{"model": "self-supervised image encoder", "dataset": "stained colorectal tissue patches (NCT-CRC-HE-100K)", "train_examples": 22605, "image_size": 32, "crop_scale_min": 0.3, "horizontal_flip": true, "translate": 0.06, "color_jitter": 0.4, "method": "byol", "arch": "vit", "norm": "layernorm_no_bias", "norm_position": "res_post", "hidden_act": "gelu", "mlp_ratio": 6, "head_dim": 32, "fused_qkv": true, "bias": "all", "qk_norm": false, "layer_scale_init": 0.1, "parallel_block": false, "dropout": 0.05, "inner_norm": false, "moe": "soft", "drop_path": 0.1, "num_experts": 64, "moe_every": 2, "expert_mlp_ratio": 0.25, "slots_per_expert": 1, "shared_expert": false, "patch_size": [2, 2], "layers": 8, "width": 128, "positions": "relative_bias", "pooling": "mean", "projector_hidden": 1024, "projector_out": 256, "projector_hidden_layers": 2, "target_momentum": 0.99, "optimizer": "adamw", "learning_rate": 0.0017, "beta1": 0.85, "beta2": 0.999, "eps": 1e-06, "max_grad_norm": 3.0, "gradient_centralization": true, "gradient_noise": 0.3, "magnitude_pruning": 0.3, "max_steps": 11800, "batch_size": 128, "epochs": 66.8, "lr_schedule": "linear", "final_lr_fraction": 0.01, "warmup_steps": 590, "weight_decay": 0.1}
Rows from block 3 of a small self-supervised image encoder, named by matrix and row number. Rows with one number within an expert belong to one neuron, the router's apart. Each number is 200 + 40 x the weight over its row's rms, rounded and kept within 0 to 999. All counts start at 0.
Before each expert's rows are labels from the 100 images, of 14976, where the router gives the expert most weight on average: "strongest on" is what is common among them. Only what is clearly more common there than usual is listed. The data: stained colorectal tissue patches (NCT-CRC-HE-100K).
# router: slot weights (model.blocks.3.mlp.router.weight, 64x128), inputs 0-127
# up: expert up (model.blocks.3.mlp.up, 64x32x128), inputs 0-127
# down: expert down (model.blocks.3.mlp.down, 64x128x32, transposed), outputs 0-127

# expert 40
strongest on: tissue: adipose tissue
router.40,132,174,223,170,189,218,216,201,187,254,198,169,217,168,146,192,235,212,198,260,193,102,242,197,159,211,199,255,201,222,164,230,245,234,188,177,281,184,127,239,220,100,151,192,217,154,178,180,201,203,198,180,180,155,222,192,254,267,194,209,198,222,149,229,159,206,239,196,202,239,129,203,221,281,242,257,126,111,135,230,251,173,185,211,138,217,254,202,210,216,262,175,251,136,175,207,230,229,158,272,137,134,178,250,240,254,166,200,192,189,248,204,170,185,180,192,185,276,226,227,245,220,211,279,187,256,137,203
up.2,174,200,149,200,200,203,84,200,153,250,145,200,103,200,200,161,200,98,200,144,200,181,200,200,217,200,154,186,200,216,200,200,199,254,200,216,261,326,119,263,209,200,237,221,116,180,200,200,108,258,196,106,272,200,200,200,180,273,151,236,186,245,200,179,222,215,200,226,200,202,200,200,263,168,199,169,192,200,217,242,298,192,280,200,268,228,200,192,200,200,200,151,223,171,187,155,200,158,181,200,164,234,261,253,246,200,200,193,200,234,207,200,200,197,200,200,152,254,116,200,263,145,200,200,200,200,163,200
down.2,218,249,200,200,200,200,310,200,236,180,200,200,152,329,200,266,257,210,200,202,200,200,200,234,146,182,286,227,163,200,200,145,200,200,200,175,210,200,257,166,151,223,256,200,226,174,241,140,181,267,171,290,120,200,200,208,200,200,139,200,200,244,200,200,200,200,245,211,230,155,94,172,231,200,200,281,280,178,225,168,138,216,161,200,143,256,199,200,154,257,206,198,200,200,216,239,190,200,200,109,219,124,200,246,149,169,200,200,275,200,179,213,222,117,145,222,200,249,245,223,200,262,200,200,221,246,211,200
up.3,264,199,180,200,200,200,225,200,167,200,278,322,104,200,200,232,200,203,200,227,227,225,215,130,200,200,257,235,162,142,171,219,195,150,167,159,200,200,232,180,183,200,205,248,223,282,200,200,174,195,162,289,184,212,200,202,157,177,200,169,185,231,200,218,200,198,166,165,147,151,244,232,236,172,184,218,187,224,200,164,162,294,221,238,242,243,107,212,200,256,148,317,200,227,199,250,130,200,223,206,174,211,200,156,153,173,303,155,219,162,169,218,168,265,259,286,225,195,200,152,147,182,177,160,249,200,215,167
down.3,144,119,160,161,179,210,200,218,142,200,138,168,245,200,200,131,200,200,200,201,221,181,225,182,177,200,138,234,235,232,147,168,223,214,244,218,200,214,109,234,243,116,190,200,180,170,237,200,234,182,251,200,200,200,303,200,279,247,273,200,201,218,179,160,178,206,256,253,116,200,246,222,178,236,206,129,306,170,221,222,206,127,143,138,133,200,243,168,233,169,233,146,200,172,200,200,216,200,168,200,200,181,187,252,200,200,179,102,200,237,200,188,91,221,200,152,200,282,185,231,240,239,249,201,200,171,200,194
up.4,182,168,190,275,160,214,144,176,137,219,248,258,200,258,152,217,228,223,213,228,167,254,212,200,132,220,237,225,200,179,173,217,245,162,200,168,200,278,270,244,210,210,200,200,249,281,213,148,200,167,104,230,200,218,235,234,173,160,209,200,211,207,264,248,184,180,146,152,139,140,200,242,256,180,229,232,197,212,162,235,181,207,179,211,250,220,182,245,195,284,200,198,238,161,237,142,157,276,220,200,171,200,167,103,245,200,222,200,249,171,200,297,148,241,262,252,206,117,218,184,173,139,163,172,156,214,188,147
down.4,151,221,189,109,172,237,200,131,200,256,194,186,119,219,222,178,203,255,220,247,176,194,269,220,183,278,200,243,233,247,246,185,200,222,158,218,200,214,200,252,179,166,200,200,200,225,179,164,234,251,218,200,176,140,156,179,196,226,122,200,228,200,189,200,172,200,200,200,163,278,167,210,186,250,200,279,138,204,203,223,253,134,253,231,170,200,200,165,183,211,200,196,200,188,238,273,255,204,206,154,191,111,200,200,200,172,177,161,200,121,214,88,146,200,200,155,183,246,173,250,331,259,247,118,198,248,241,187
up.5,175,269,300,164,230,277,162,210,200,228,188,176,225,151,247,102,200,161,156,170,225,99,200,200,228,198,166,148,263,257,200,223,200,242,288,210,200,162,167,200,200,183,177,200,200,156,309,216,200,186,189,104,200,148,200,149,209,240,123,200,169,237,163,200,207,254,185,254,200,310,176,196,200,212,221,228,200,217,200,221,221,169,200,196,200,167,283,171,263,183,200,219,207,244,219,258,193,246,189,239,175,200,200,260,214,202,200,237,200,246,200,124,228,200,182,100,174,227,182,231,219,200,200,250,260,233,200,151
down.5,137,249,166,200,200,176,200,259,200,181,190,200,158,272,101,222,172,233,236,200,183,248,111,173,160,166,285,200,200,217,200,115,200,200,154,173,240,251,218,200,162,259,159,200,172,200,97,254,239,184,200,200,200,230,173,200,176,151,147,251,185,263,200,148,143,160,215,239,200,150,138,197,242,166,200,302,160,225,194,200,189,253,178,196,239,169,200,244,203,264,209,200,297,178,200,122,200,200,200,212,185,155,200,224,227,247,200,233,200,247,200,320,233,215,200,200,200,172,141,146,263,200,200,178,167,243,200,221
up.6,200,200,225,200,217,200,156,200,200,200,192,192,200,168,129,200,227,200,147,200,141,201,179,172,189,259,200,151,200,144,126,230,157,153,171,200,175,220,200,200,236,246,281,238,163,177,200,200,200,244,200,200,277,75,200,200,124,170,200,200,205,240,200,135,117,241,200,192,158,136,221,208,242,218,322,265,200,143,150,122,190,282,224,200,200,290,179,200,271,233,200,200,200,173,200,200,148,233,212,200,208,264,243,200,152,209,277,200,200,214,120,225,286,200,180,190,200,133,222,196,169,200,251,200,176,145,190,214
down.6,200,220,200,285,166,127,200,233,230,200,200,253,246,200,249,200,200,200,200,200,286,200,216,200,235,174,271,255,200,200,200,138,191,200,227,200,247,208,200,262,200,134,200,160,200,150,182,144,200,200,159,196,200,327,143,264,200,166,126,201,200,135,206,328,232,149,200,255,200,217,161,233,168,234,116,172,228,200,156,222,240,200,147,231,181,175,202,202,200,200,200,128,202,237,269,200,200,191,152,200,120,125,171,155,200,215,273,205,269,152,200,200,152,203,135,254,210,254,200,219,225,200,228,198,187,200,181,262
up.7,253,220,186,187,169,197,200,179,160,178,257,279,106,246,182,241,200,210,239,234,271,247,216,130,237,176,257,244,147,136,169,226,184,200,213,174,200,177,233,205,138,241,231,274,242,203,200,160,200,205,200,275,170,237,231,233,168,200,161,166,161,165,279,200,176,204,200,164,182,144,245,234,205,207,142,200,222,215,273,200,136,305,237,200,207,234,119,187,181,238,200,307,200,179,200,194,146,200,241,163,153,235,176,206,135,200,266,190,236,99,179,200,200,228,200,286,231,173,178,151,152,195,224,176,200,200,200,229
down.7,154,200,197,200,275,191,214,200,199,259,155,196,286,123,235,121,256,200,134,213,200,155,200,190,176,240,200,200,228,182,200,200,231,200,175,200,252,200,140,192,312,91,143,253,175,176,262,200,201,200,224,200,264,200,236,167,272,214,227,255,215,272,178,216,200,198,220,208,145,234,200,200,200,232,173,80,248,200,200,200,200,131,144,176,155,173,200,179,251,134,229,160,182,200,222,256,188,200,134,266,200,201,243,205,225,200,246,158,185,265,200,161,200,171,302,162,166,200,231,200,228,200,200,256,242,181,168,179

# expert 42
strongest on: tissue: smooth muscle; tissue: debris
router.42,264,277,151,285,258,233,175,214,190,145,245,202,185,260,166,210,143,143,211,192,211,260,182,235,173,126,179,191,202,207,150,121,209,255,223,272,206,208,278,189,234,248,190,209,216,202,252,234,170,213,232,205,223,232,224,164,184,216,235,190,179,187,225,230,224,160,190,141,232,190,262,193,141,141,134,159,254,251,201,178,200,258,204,175,211,184,233,257,123,223,183,200,224,197,191,172,176,235,187,166,200,232,189,190,270,151,223,286,183,237,228,276,251,227,255,254,222,168,178,122,134,137,170,190,222,208,283,167
up.7,200,186,244,176,230,198,262,200,209,229,140,207,200,162,143,97,200,200,281,200,211,155,232,252,181,200,200,274,200,256,199,207,200,200,149,214,206,134,173,200,267,169,200,230,153,166,200,225,180,131,280,140,186,125,276,187,267,200,142,281,112,224,200,244,200,238,200,179,232,221,200,200,180,200,188,253,133,137,200,128,200,181,168,200,200,233,217,200,253,200,268,200,191,249,200,162,200,165,177,288,200,207,234,314,200,240,200,134,128,200,200,200,154,200,166,177,219,200,200,245,236,200,226,244,200,191,283,200
down.7,225,140,243,239,254,200,215,225,204,200,199,200,200,200,162,244,288,200,165,230,269,169,250,148,200,260,200,200,245,187,268,200,219,139,192,153,200,192,205,237,173,162,200,200,272,258,188,200,219,200,200,200,146,146,161,150,142,180,154,252,200,232,149,261,148,236,233,231,208,200,154,257,278,229,200,306,200,193,223,200,200,200,223,230,180,285,201,200,200,283,185,182,193,200,243,211,211,244,190,288,194,200,230,190,165,227,150,267,140,200,200,138,175,172,133,118,149,200,200,246,266,200,140,200,275,260,200,144
up.8,171,200,275,198,150,235,282,163,288,227,142,212,200,200,200,203,200,184,173,163,241,167,165,200,200,222,200,212,103,238,220,200,244,190,200,178,168,136,225,219,136,233,177,200,130,95,148,260,200,218,200,157,250,199,140,200,232,200,129,200,119,207,177,200,200,208,195,242,249,200,187,200,317,268,245,205,200,155,203,200,227,200,200,285,200,200,266,243,249,200,305,195,155,232,152,200,175,166,156,200,191,200,312,200,200,200,180,240,165,200,200,222,187,200,200,200,243,142,179,203,200,200,200,103,228,173,239,200
down.8,184,239,277,200,173,230,309,244,120,220,200,306,134,168,253,161,182,239,225,200,123,169,200,174,163,200,158,200,244,200,246,214,200,177,248,180,138,185,200,228,162,172,242,169,342,240,235,200,200,162,140,200,180,152,178,200,143,179,127,286,173,200,234,168,183,200,228,220,198,206,174,190,194,183,240,200,210,165,265,259,244,200,150,200,241,196,213,200,176,208,177,247,176,291,253,155,200,216,220,248,200,226,193,241,137,200,200,225,281,187,200,194,205,206,200,168,185,179,172,257,272,200,200,198,258,160,256,193
up.9,205,209,285,136,155,267,200,165,179,224,232,208,200,187,303,200,200,257,148,134,221,235,169,179,254,236,225,200,200,275,228,201,196,95,232,165,200,200,200,184,179,193,170,200,263,200,235,221,204,200,142,192,121,200,188,227,193,240,200,287,163,212,209,134,183,229,188,179,153,200,200,259,243,164,200,200,162,193,313,256,200,129,200,200,200,200,179,141,275,196,217,231,218,248,200,277,219,200,267,161,170,166,156,200,82,200,174,200,281,124,200,200,181,150,201,168,172,200,200,200,200,200,142,200,190,231,213,144
down.9,118,223,136,248,226,179,183,243,260,138,200,128,200,225,147,145,188,201,200,242,185,173,190,141,200,165,124,200,219,147,83,200,198,200,200,293,157,200,168,168,245,200,238,221,93,227,200,200,253,192,127,218,200,210,200,147,296,209,220,125,200,193,150,213,242,200,191,200,200,223,195,145,200,117,193,161,208,200,141,151,162,254,191,246,217,233,200,200,233,200,188,200,200,154,160,139,200,200,180,200,171,249,211,174,234,237,257,141,165,196,157,273,195,211,196,290,253,200,241,200,165,200,200,200,200,200,248,275
up.10,144,234,142,206,266,187,264,218,200,148,141,89,174,171,200,195,229,117,161,200,136,200,200,180,200,209,128,209,232,149,154,245,274,200,170,312,200,118,200,156,200,216,200,179,183,193,200,162,255,149,200,200,275,266,200,155,266,111,290,200,200,291,200,200,216,155,211,200,220,200,200,207,176,200,208,154,283,214,200,190,200,200,275,170,245,200,200,276,200,200,234,200,157,250,200,156,247,190,200,200,192,200,200,200,275,200,200,200,153,287,200,200,272,234,167,237,200,200,236,182,200,200,214,184,244,183,194,200
down.10,148,200,236,181,151,117,200,200,236,261,161,200,200,217,200,200,200,180,179,265,255,162,183,166,208,188,237,136,200,202,237,200,200,94,287,151,200,282,232,313,123,200,186,132,200,200,169,176,200,83,157,272,148,153,278,282,172,200,158,200,251,234,234,238,185,155,165,217,200,137,200,200,152,200,200,200,86,175,225,200,180,158,200,186,168,201,268,103,200,180,202,200,175,161,254,211,200,200,252,181,176,172,214,200,200,232,200,192,243,123,200,200,164,200,200,196,200,216,206,200,178,206,200,200,220,231,200,174
up.11,147,200,238,158,169,200,231,200,200,241,200,200,200,237,289,160,172,250,233,268,243,200,241,224,253,217,242,153,200,238,227,271,215,210,272,200,202,222,200,266,197,169,200,200,249,196,197,165,197,200,196,200,114,191,232,308,181,262,136,279,155,200,200,153,170,252,169,145,179,276,117,206,236,204,210,193,130,195,200,216,223,120,200,241,193,274,220,200,259,244,251,200,248,200,228,193,200,175,253,200,200,161,173,200,188,179,137,222,254,116,223,190,147,138,275,181,200,198,211,269,183,187,151,213,227,281,200,174
down.11,218,131,212,228,242,153,213,200,172,217,137,226,200,149,200,143,232,155,172,124,200,200,200,139,162,168,200,200,222,134,200,187,200,176,200,231,200,244,177,114,246,200,236,199,117,242,257,200,229,200,159,219,186,210,200,194,267,150,264,126,220,252,263,147,282,200,192,200,273,174,200,200,223,174,200,200,200,220,200,209,117,228,294,200,200,248,200,200,200,200,199,171,224,113,172,266,256,200,200,226,199,261,154,200,200,232,221,159,166,209,186,211,222,221,214,258,246,87,163,117,125,200,200,148,200,200,183,290
up.12,172,255,200,249,237,175,277,200,183,273,200,152,147,200,153,200,200,195,170,200,158,104,200,125,212,200,230,207,158,200,200,200,200,148,200,200,200,188,206,200,200,137,191,201,200,130,200,200,190,154,200,191,200,163,153,195,278,175,165,118,200,272,160,206,200,200,240,200,196,163,165,201,219,259,200,200,115,159,29,200,200,165,295,230,140,229,224,200,252,200,200,271,249,200,163,215,142,269,175,278,200,240,200,143,200,200,240,268,259,200,205,247,186,236,214,152,200,200,200,216,184,200,129,234,173,200,217,174
down.12,224,200,286,200,191,253,91,200,200,176,200,200,200,200,214,199,172,284,200,200,152,256,160,200,191,200,176,245,157,200,249,268,218,232,188,105,217,200,200,200,161,287,200,199,200,202,236,189,200,200,208,169,121,200,205,224,99,196,200,337,200,200,270,245,162,200,150,225,212,181,200,254,240,200,148,200,202,200,270,283,157,202,200,166,200,186,159,200,200,219,191,221,178,190,203,197,157,270,265,301,131,260,271,200,200,174,149,200,194,200,200,174,200,154,200,130,150,200,160,191,200,162,155,225,261,200,200,161

# expert 57
strongest on: tissue: lymphocytes
router.57,267,201,229,200,250,212,184,218,208,188,184,237,133,234,163,247,223,170,235,216,221,236,209,168,123,178,229,202,125,187,249,220,173,218,180,156,207,194,229,189,243,229,156,138,186,222,247,257,115,262,158,176,161,210,220,173,199,178,175,140,180,185,233,266,216,222,170,181,212,160,187,202,209,186,184,202,187,200,164,118,181,262,256,240,189,237,165,176,193,247,255,332,107,281,117,303,248,245,250,255,220,217,195,198,198,183,160,195,170,201,123,189,202,244,255,197,186,206,262,187,159,227,154,222,212,156,178,167
up.0,139,242,200,200,231,200,159,219,200,200,256,257,138,198,182,161,277,216,203,263,173,200,241,161,202,205,200,284,166,176,239,222,200,150,196,200,227,267,182,184,164,217,200,200,200,211,134,140,200,174,200,155,254,151,265,253,160,196,171,162,122,200,200,182,202,208,220,245,130,200,200,200,200,231,227,311,190,200,109,178,154,226,233,200,200,224,209,247,266,276,129,200,239,145,200,130,217,200,187,190,136,255,229,175,103,200,200,193,229,200,239,225,154,279,200,137,202,200,200,269,222,269,200,192,213,202,124,133
down.0,218,200,200,169,220,139,278,200,200,200,192,133,156,273,226,200,136,200,286,168,234,215,197,195,204,200,143,200,200,121,163,200,177,234,200,193,189,196,217,200,200,204,197,159,266,167,172,209,127,159,258,174,200,230,200,179,200,188,194,200,200,200,200,228,213,200,160,153,200,200,145,193,200,247,277,211,200,278,266,205,208,200,236,154,204,172,307,167,200,254,270,286,200,200,122,227,265,277,200,264,200,200,137,200,176,200,229,200,271,244,200,200,253,177,255,280,137,140,200,126,108,160,180,163,181,200,254,188
up.1,118,209,200,97,246,152,200,200,237,200,200,213,256,200,169,133,193,81,248,237,243,305,200,211,230,200,250,200,202,161,200,200,200,156,221,257,221,211,200,200,200,255,200,251,200,217,313,251,257,200,253,218,150,151,200,235,200,235,212,200,184,221,147,208,184,200,114,200,152,154,282,162,200,211,144,206,251,240,200,237,200,294,200,162,160,229,205,133,260,126,231,165,237,200,200,123,200,240,200,200,200,200,189,200,206,200,151,192,200,200,171,207,200,200,198,229,158,188,218,151,301,200,200,211,225,200,272,200
down.1,200,236,200,263,205,200,200,336,200,200,200,220,200,242,219,200,206,224,264,188,131,236,200,109,239,200,261,208,176,200,160,199,200,151,242,82,275,154,200,200,201,216,241,237,213,194,187,200,215,200,200,200,266,216,214,177,200,247,211,200,200,119,282,227,224,146,200,200,167,296,200,200,223,150,190,200,200,221,200,225,243,204,200,213,197,285,214,169,168,187,161,232,133,236,237,200,282,247,137,155,194,242,120,178,200,214,269,123,200,200,200,247,235,103,200,171,198,129,157,267,200,204,200,172,181,216,200,203
up.2,200,224,192,97,200,228,200,243,200,200,200,226,257,200,176,183,205,194,200,199,200,200,230,200,170,174,255,200,200,103,264,237,99,151,162,162,173,200,191,254,174,250,198,147,202,200,200,268,161,200,178,179,126,245,259,200,271,179,200,200,200,192,225,147,215,172,249,200,200,262,152,221,193,249,200,200,186,208,198,208,148,162,272,139,200,194,200,271,188,176,182,258,211,224,210,271,193,200,224,250,214,200,208,264,227,186,109,249,169,160,250,200,200,71,147,103,213,172,280,140,150,185,264,201,200,162,195,200
down.2,123,250,200,169,198,200,200,225,321,222,172,189,155,166,212,170,200,188,200,200,200,263,222,172,200,164,200,203,240,248,256,149,246,200,181,200,109,200,228,194,200,185,187,242,118,276,141,144,233,200,172,204,200,156,196,200,245,234,217,177,282,165,200,280,219,129,204,245,200,144,200,260,137,200,283,200,223,97,134,225,200,270,219,229,200,179,226,118,200,200,200,161,191,184,121,144,200,215,200,240,191,200,239,205,193,200,297,200,224,218,239,161,243,200,200,252,219,216,197,135,238,114,200,242,200,200,200,193
up.3,216,161,220,227,182,148,184,123,235,210,154,72,234,276,223,277,200,216,184,191,231,183,166,228,200,176,200,212,282,171,124,200,148,184,187,285,112,233,217,146,200,200,194,249,200,266,208,248,227,223,108,200,173,67,204,200,192,200,187,156,253,183,160,166,200,192,220,200,199,200,200,194,200,240,220,200,200,200,200,238,267,284,180,118,200,243,200,200,200,224,167,138,200,179,269,197,264,228,167,200,260,200,200,152,200,107,201,200,188,200,273,200,200,241,200,231,221,200,167,178,227,200,169,235,260,200,207,167
down.3,229,200,121,182,200,123,150,223,205,101,191,200,267,200,187,244,200,298,200,261,200,160,175,217,200,158,200,200,258,200,200,194,192,107,227,178,110,166,200,200,148,125,244,200,145,74,200,120,151,185,184,213,132,200,134,150,200,160,283,223,214,160,169,216,290,152,200,200,174,263,284,200,239,249,200,148,165,201,200,200,196,164,173,227,159,200,261,200,200,200,177,200,231,189,239,200,248,200,203,200,200,186,200,226,188,160,232,213,169,200,200,200,186,200,190,160,200,197,200,255,200,200,127,223,292,238,200,227
up.4,137,200,252,185,189,199,200,200,200,200,212,217,200,221,149,125,152,200,208,220,159,200,192,200,200,232,200,262,200,169,161,160,179,200,272,161,282,200,273,160,293,138,200,229,200,200,221,200,202,228,183,202,237,206,189,269,175,208,128,200,211,253,200,91,230,147,200,137,236,204,144,176,183,200,99,235,185,200,204,176,214,231,200,200,166,200,191,171,146,222,200,219,247,200,166,200,171,282,213,200,200,290,200,146,200,200,266,47,248,210,224,200,147,245,290,202,255,200,220,200,223,253,159,187,216,200,220,271
down.4,200,155,208,200,188,200,230,212,198,232,202,191,201,200,196,200,200,200,204,165,200,200,200,200,236,209,154,200,250,283,112,223,176,186,199,200,186,284,200,190,200,200,156,200,200,261,200,200,153,200,203,203,240,229,261,247,200,200,200,200,200,82,200,260,188,277,221,122,200,165,184,230,200,284,200,159,176,200,243,254,167,165,261,200,103,279,294,289,155,200,200,230,200,267,200,226,230,158,262,232,135,210,200,218,154,235,200,200,200,200,200,252,165,308,126,151,200,166,286,171,106,182,200,189,235,229,175,193
up.5,205,200,200,164,132,253,202,200,200,200,200,232,200,200,241,200,181,227,165,200,200,200,200,200,200,239,223,200,184,154,200,212,200,138,216,261,234,200,229,134,200,224,200,200,200,200,200,200,200,222,157,227,205,200,200,200,206,235,274,107,129,222,205,279,200,140,200,200,200,103,200,177,200,200,152,195,200,222,187,200,200,188,199,268,200,201,200,271,158,196,141,137,167,226,168,178,246,200,57,109,286,104,200,125,144,200,224,200,183,159,200,200,200,101,289,166,200,218,200,267,208,254,181,283,285,189,224,246
down.5,158,176,169,290,167,116,203,233,326,174,210,224,251,170,79,157,163,200,200,257,253,200,154,200,186,175,263,273,208,200,208,138,151,203,200,160,194,200,200,163,200,150,200,200,203,215,200,200,200,200,142,273,210,139,200,230,163,200,162,200,200,200,233,248,240,169,200,101,241,200,200,234,235,200,179,160,200,217,295,240,193,190,161,147,200,200,200,200,249,161,232,268,225,200,162,200,172,200,167,164,254,197,154,264,176,200,200,200,180,200,200,223,242,200,183,123,200,189,255,242,242,245,200,239,315,200,200,272

# expert 5
strongest on: tissue: debris
router.5,245,174,173,171,187,190,216,196,253,222,207,246,243,204,193,249,237,217,168,208,205,225,149,231,231,183,205,238,207,165,232,126,171,299,221,209,224,229,205,228,183,232,247,202,183,156,168,148,210,116,209,233,117,192,235,210,228,215,258,232,277,183,223,187,169,236,182,181,202,234,265,195,156,180,277,233,246,205,262,242,198,217,182,226,278,194,172,173,104,205,194,138,153,196,175,190,145,166,201,166,205,268,251,35,233,198,200,276,105,202,209,223,276,225,215,201,173,224,238,166,181,223,203,167,196,210,195,237
up.0,246,230,179,301,200,227,154,264,101,200,182,217,210,126,186,200,200,133,146,200,189,200,147,135,267,213,200,252,200,143,168,197,200,223,200,208,273,200,200,213,175,200,200,188,240,200,169,156,188,130,163,200,284,186,233,190,238,259,200,294,182,200,145,213,145,200,237,200,184,206,200,151,168,200,224,200,169,193,200,200,200,241,200,206,231,200,200,233,200,268,200,200,200,200,264,115,119,200,200,200,186,298,176,200,127,239,157,205,180,155,200,265,307,200,245,200,279,145,200,116,263,200,200,184,200,241,200,229
down.0,173,231,220,192,214,169,189,140,200,133,243,200,200,241,283,207,246,203,254,181,262,237,250,228,229,215,233,200,168,219,146,136,270,217,200,200,135,200,200,219,254,200,200,200,212,220,200,237,200,148,195,128,127,233,249,135,132,200,200,179,325,201,208,195,263,166,181,165,156,112,213,198,250,130,200,155,154,207,158,242,256,242,200,261,200,204,173,147,282,229,238,228,200,200,200,200,238,200,212,126,200,174,286,232,154,183,276,275,258,207,199,137,157,188,182,156,200,200,140,200,208,173,213,196,158,195,200,200
up.1,286,274,200,257,200,200,242,200,226,203,177,183,229,226,200,241,200,176,200,267,180,200,205,207,169,206,247,171,149,200,205,222,185,200,200,175,200,168,147,200,162,200,240,196,200,158,200,200,133,229,200,163,135,191,200,122,200,294,200,200,200,200,200,159,210,155,196,278,293,308,250,200,182,200,200,216,200,200,200,200,252,282,200,136,209,325,200,200,272,163,67,200,143,200,200,174,223,200,188,200,191,200,174,226,220,103,166,119,155,235,213,223,200,200,200,232,248,191,110,256,189,211,206,211,211,263,229,200
down.1,200,200,200,225,200,235,200,218,179,176,200,262,179,267,132,200,200,200,257,173,200,200,200,200,200,218,192,233,172,200,156,277,256,163,148,247,147,200,238,129,249,138,218,235,286,191,251,266,221,144,200,191,200,228,129,258,198,150,200,203,200,165,200,242,200,219,197,238,248,165,198,200,245,181,256,200,122,239,200,200,200,200,100,111,308,160,200,190,162,193,158,149,200,224,262,169,148,243,200,189,200,156,200,183,184,200,86,200,141,137,196,129,181,156,161,145,218,239,227,221,200,240,217,269,259,200,178,176
up.2,200,146,200,263,135,200,272,200,200,245,197,320,244,296,140,181,312,192,200,200,229,148,200,200,232,230,172,200,200,149,200,200,200,143,200,141,200,135,200,200,200,130,209,200,311,200,200,200,190,200,200,200,200,242,107,200,204,200,148,137,200,200,157,160,189,200,183,157,200,191,221,207,245,200,200,200,303,139,241,299,223,200,228,292,200,200,200,205,254,301,276,200,200,200,200,200,200,152,195,200,176,200,200,236,146,216,180,200,208,183,201,209,200,204,200,200,200,228,161,222,186,228,115,218,217,180,119,200
down.2,200,116,174,240,255,200,192,230,219,152,200,134,200,250,220,187,329,141,200,200,176,246,245,262,147,209,200,256,264,200,191,150,152,200,157,188,200,222,201,212,286,200,183,264,207,200,164,200,211,200,263,280,144,125,200,154,157,226,176,130,178,118,239,202,152,200,185,200,217,195,239,207,200,171,186,200,200,231,200,174,200,200,232,200,203,190,154,308,137,200,200,204,200,210,129,215,199,268,177,124,142,228,198,200,200,200,157,241,124,200,301,247,125,182,188,200,200,200,200,200,203,200,215,134,263,200,228,184
up.3,182,187,200,200,255,167,264,200,200,220,215,311,245,200,170,291,121,211,217,200,174,281,200,200,186,200,182,216,175,220,256,204,170,200,183,254,200,200,137,284,194,200,237,253,220,200,238,200,121,274,231,249,117,200,218,271,177,233,241,278,200,161,290,200,200,133,186,160,253,236,222,221,173,200,228,107,200,206,160,176,200,158,200,188,200,248,200,200,161,199,200,242,200,271,132,244,233,159,255,200,257,190,103,268,201,151,200,200,183,200,200,168,227,209,171,243,200,208,142,209,200,254,138,192,180,156,200,200
down.3,161,218,200,265,230,248,296,242,163,200,200,200,227,164,218,114,166,286,224,274,245,262,182,200,238,200,263,245,161,200,218,173,160,194,200,151,200,200,264,200,159,200,233,164,181,178,200,200,175,186,175,191,200,200,278,77,200,200,169,200,251,281,200,116,200,188,200,293,200,200,180,200,214,201,169,243,179,241,250,255,200,250,200,168,215,200,200,286,301,172,162,158,217,127,174,200,188,194,132,227,211,200,200,191,215,235,160,200,200,198,200,164,155,200,222,200,150,200,157,282,200,226,134,140,126,210,209,219
up.4,212,232,188,245,200,244,167,243,233,198,200,200,210,200,225,205,214,190,164,107,200,126,254,200,124,237,115,235,226,200,212,227,200,185,156,248,165,186,214,122,205,204,215,159,211,230,231,271,219,216,200,189,142,200,186,131,257,132,177,173,256,200,218,231,217,231,175,255,207,200,138,193,295,200,168,281,205,191,304,76,147,200,240,123,236,200,200,200,213,211,200,208,227,186,200,200,160,258,160,260,200,216,243,200,200,200,231,222,200,200,221,239,275,200,99,187,205,200,254,76,218,199,200,200,184,200,207,181
down.4,200,232,200,200,200,222,200,99,173,200,155,200,200,268,169,216,175,149,218,200,200,200,224,193,200,171,137,200,265,200,200,200,196,149,240,288,200,200,218,174,191,168,332,208,200,213,142,200,139,222,209,203,200,200,135,169,188,312,292,196,122,191,245,198,274,210,266,148,200,174,200,205,200,158,167,198,247,200,226,165,200,159,117,242,264,237,195,155,200,172,200,222,200,220,117,226,219,143,233,228,200,200,236,200,200,200,171,213,260,212,200,269,141,201,172,161,79,198,279,200,209,269,200,244,191,200,198,199
up.5,182,200,178,174,200,162,226,294,200,200,200,200,274,141,277,253,202,225,207,229,268,239,181,288,197,187,271,252,200,244,200,211,252,200,200,147,268,200,229,200,169,260,219,200,200,294,114,206,206,200,200,200,200,146,227,251,200,166,200,202,177,224,200,162,189,200,200,200,211,200,122,200,262,233,200,266,200,136,251,248,196,145,198,214,200,173,200,200,212,179,245,219,184,200,213,200,278,148,188,200,200,200,200,161,191,200,133,144,308,200,307,171,245,135,206,174,138,249,170,199,200,277,153,226,276,157,155,186
down.5,220,200,159,273,200,208,200,200,139,200,208,186,223,190,200,221,200,89,200,231,174,200,200,195,153,173,130,251,200,158,222,167,168,312,200,238,200,198,212,200,140,200,270,148,248,149,160,128,156,169,251,264,211,191,195,91,210,247,201,125,200,201,174,185,214,200,133,282,250,264,228,229,138,247,280,182,200,145,259,165,181,173,220,175,178,198,200,190,233,200,220,232,163,182,234,254,203,200,200,200,200,212,200,156,98,246,187,245,254,200,183,204,205,227,232,209,202,200,97,200,200,155,200,181,180,165,290,195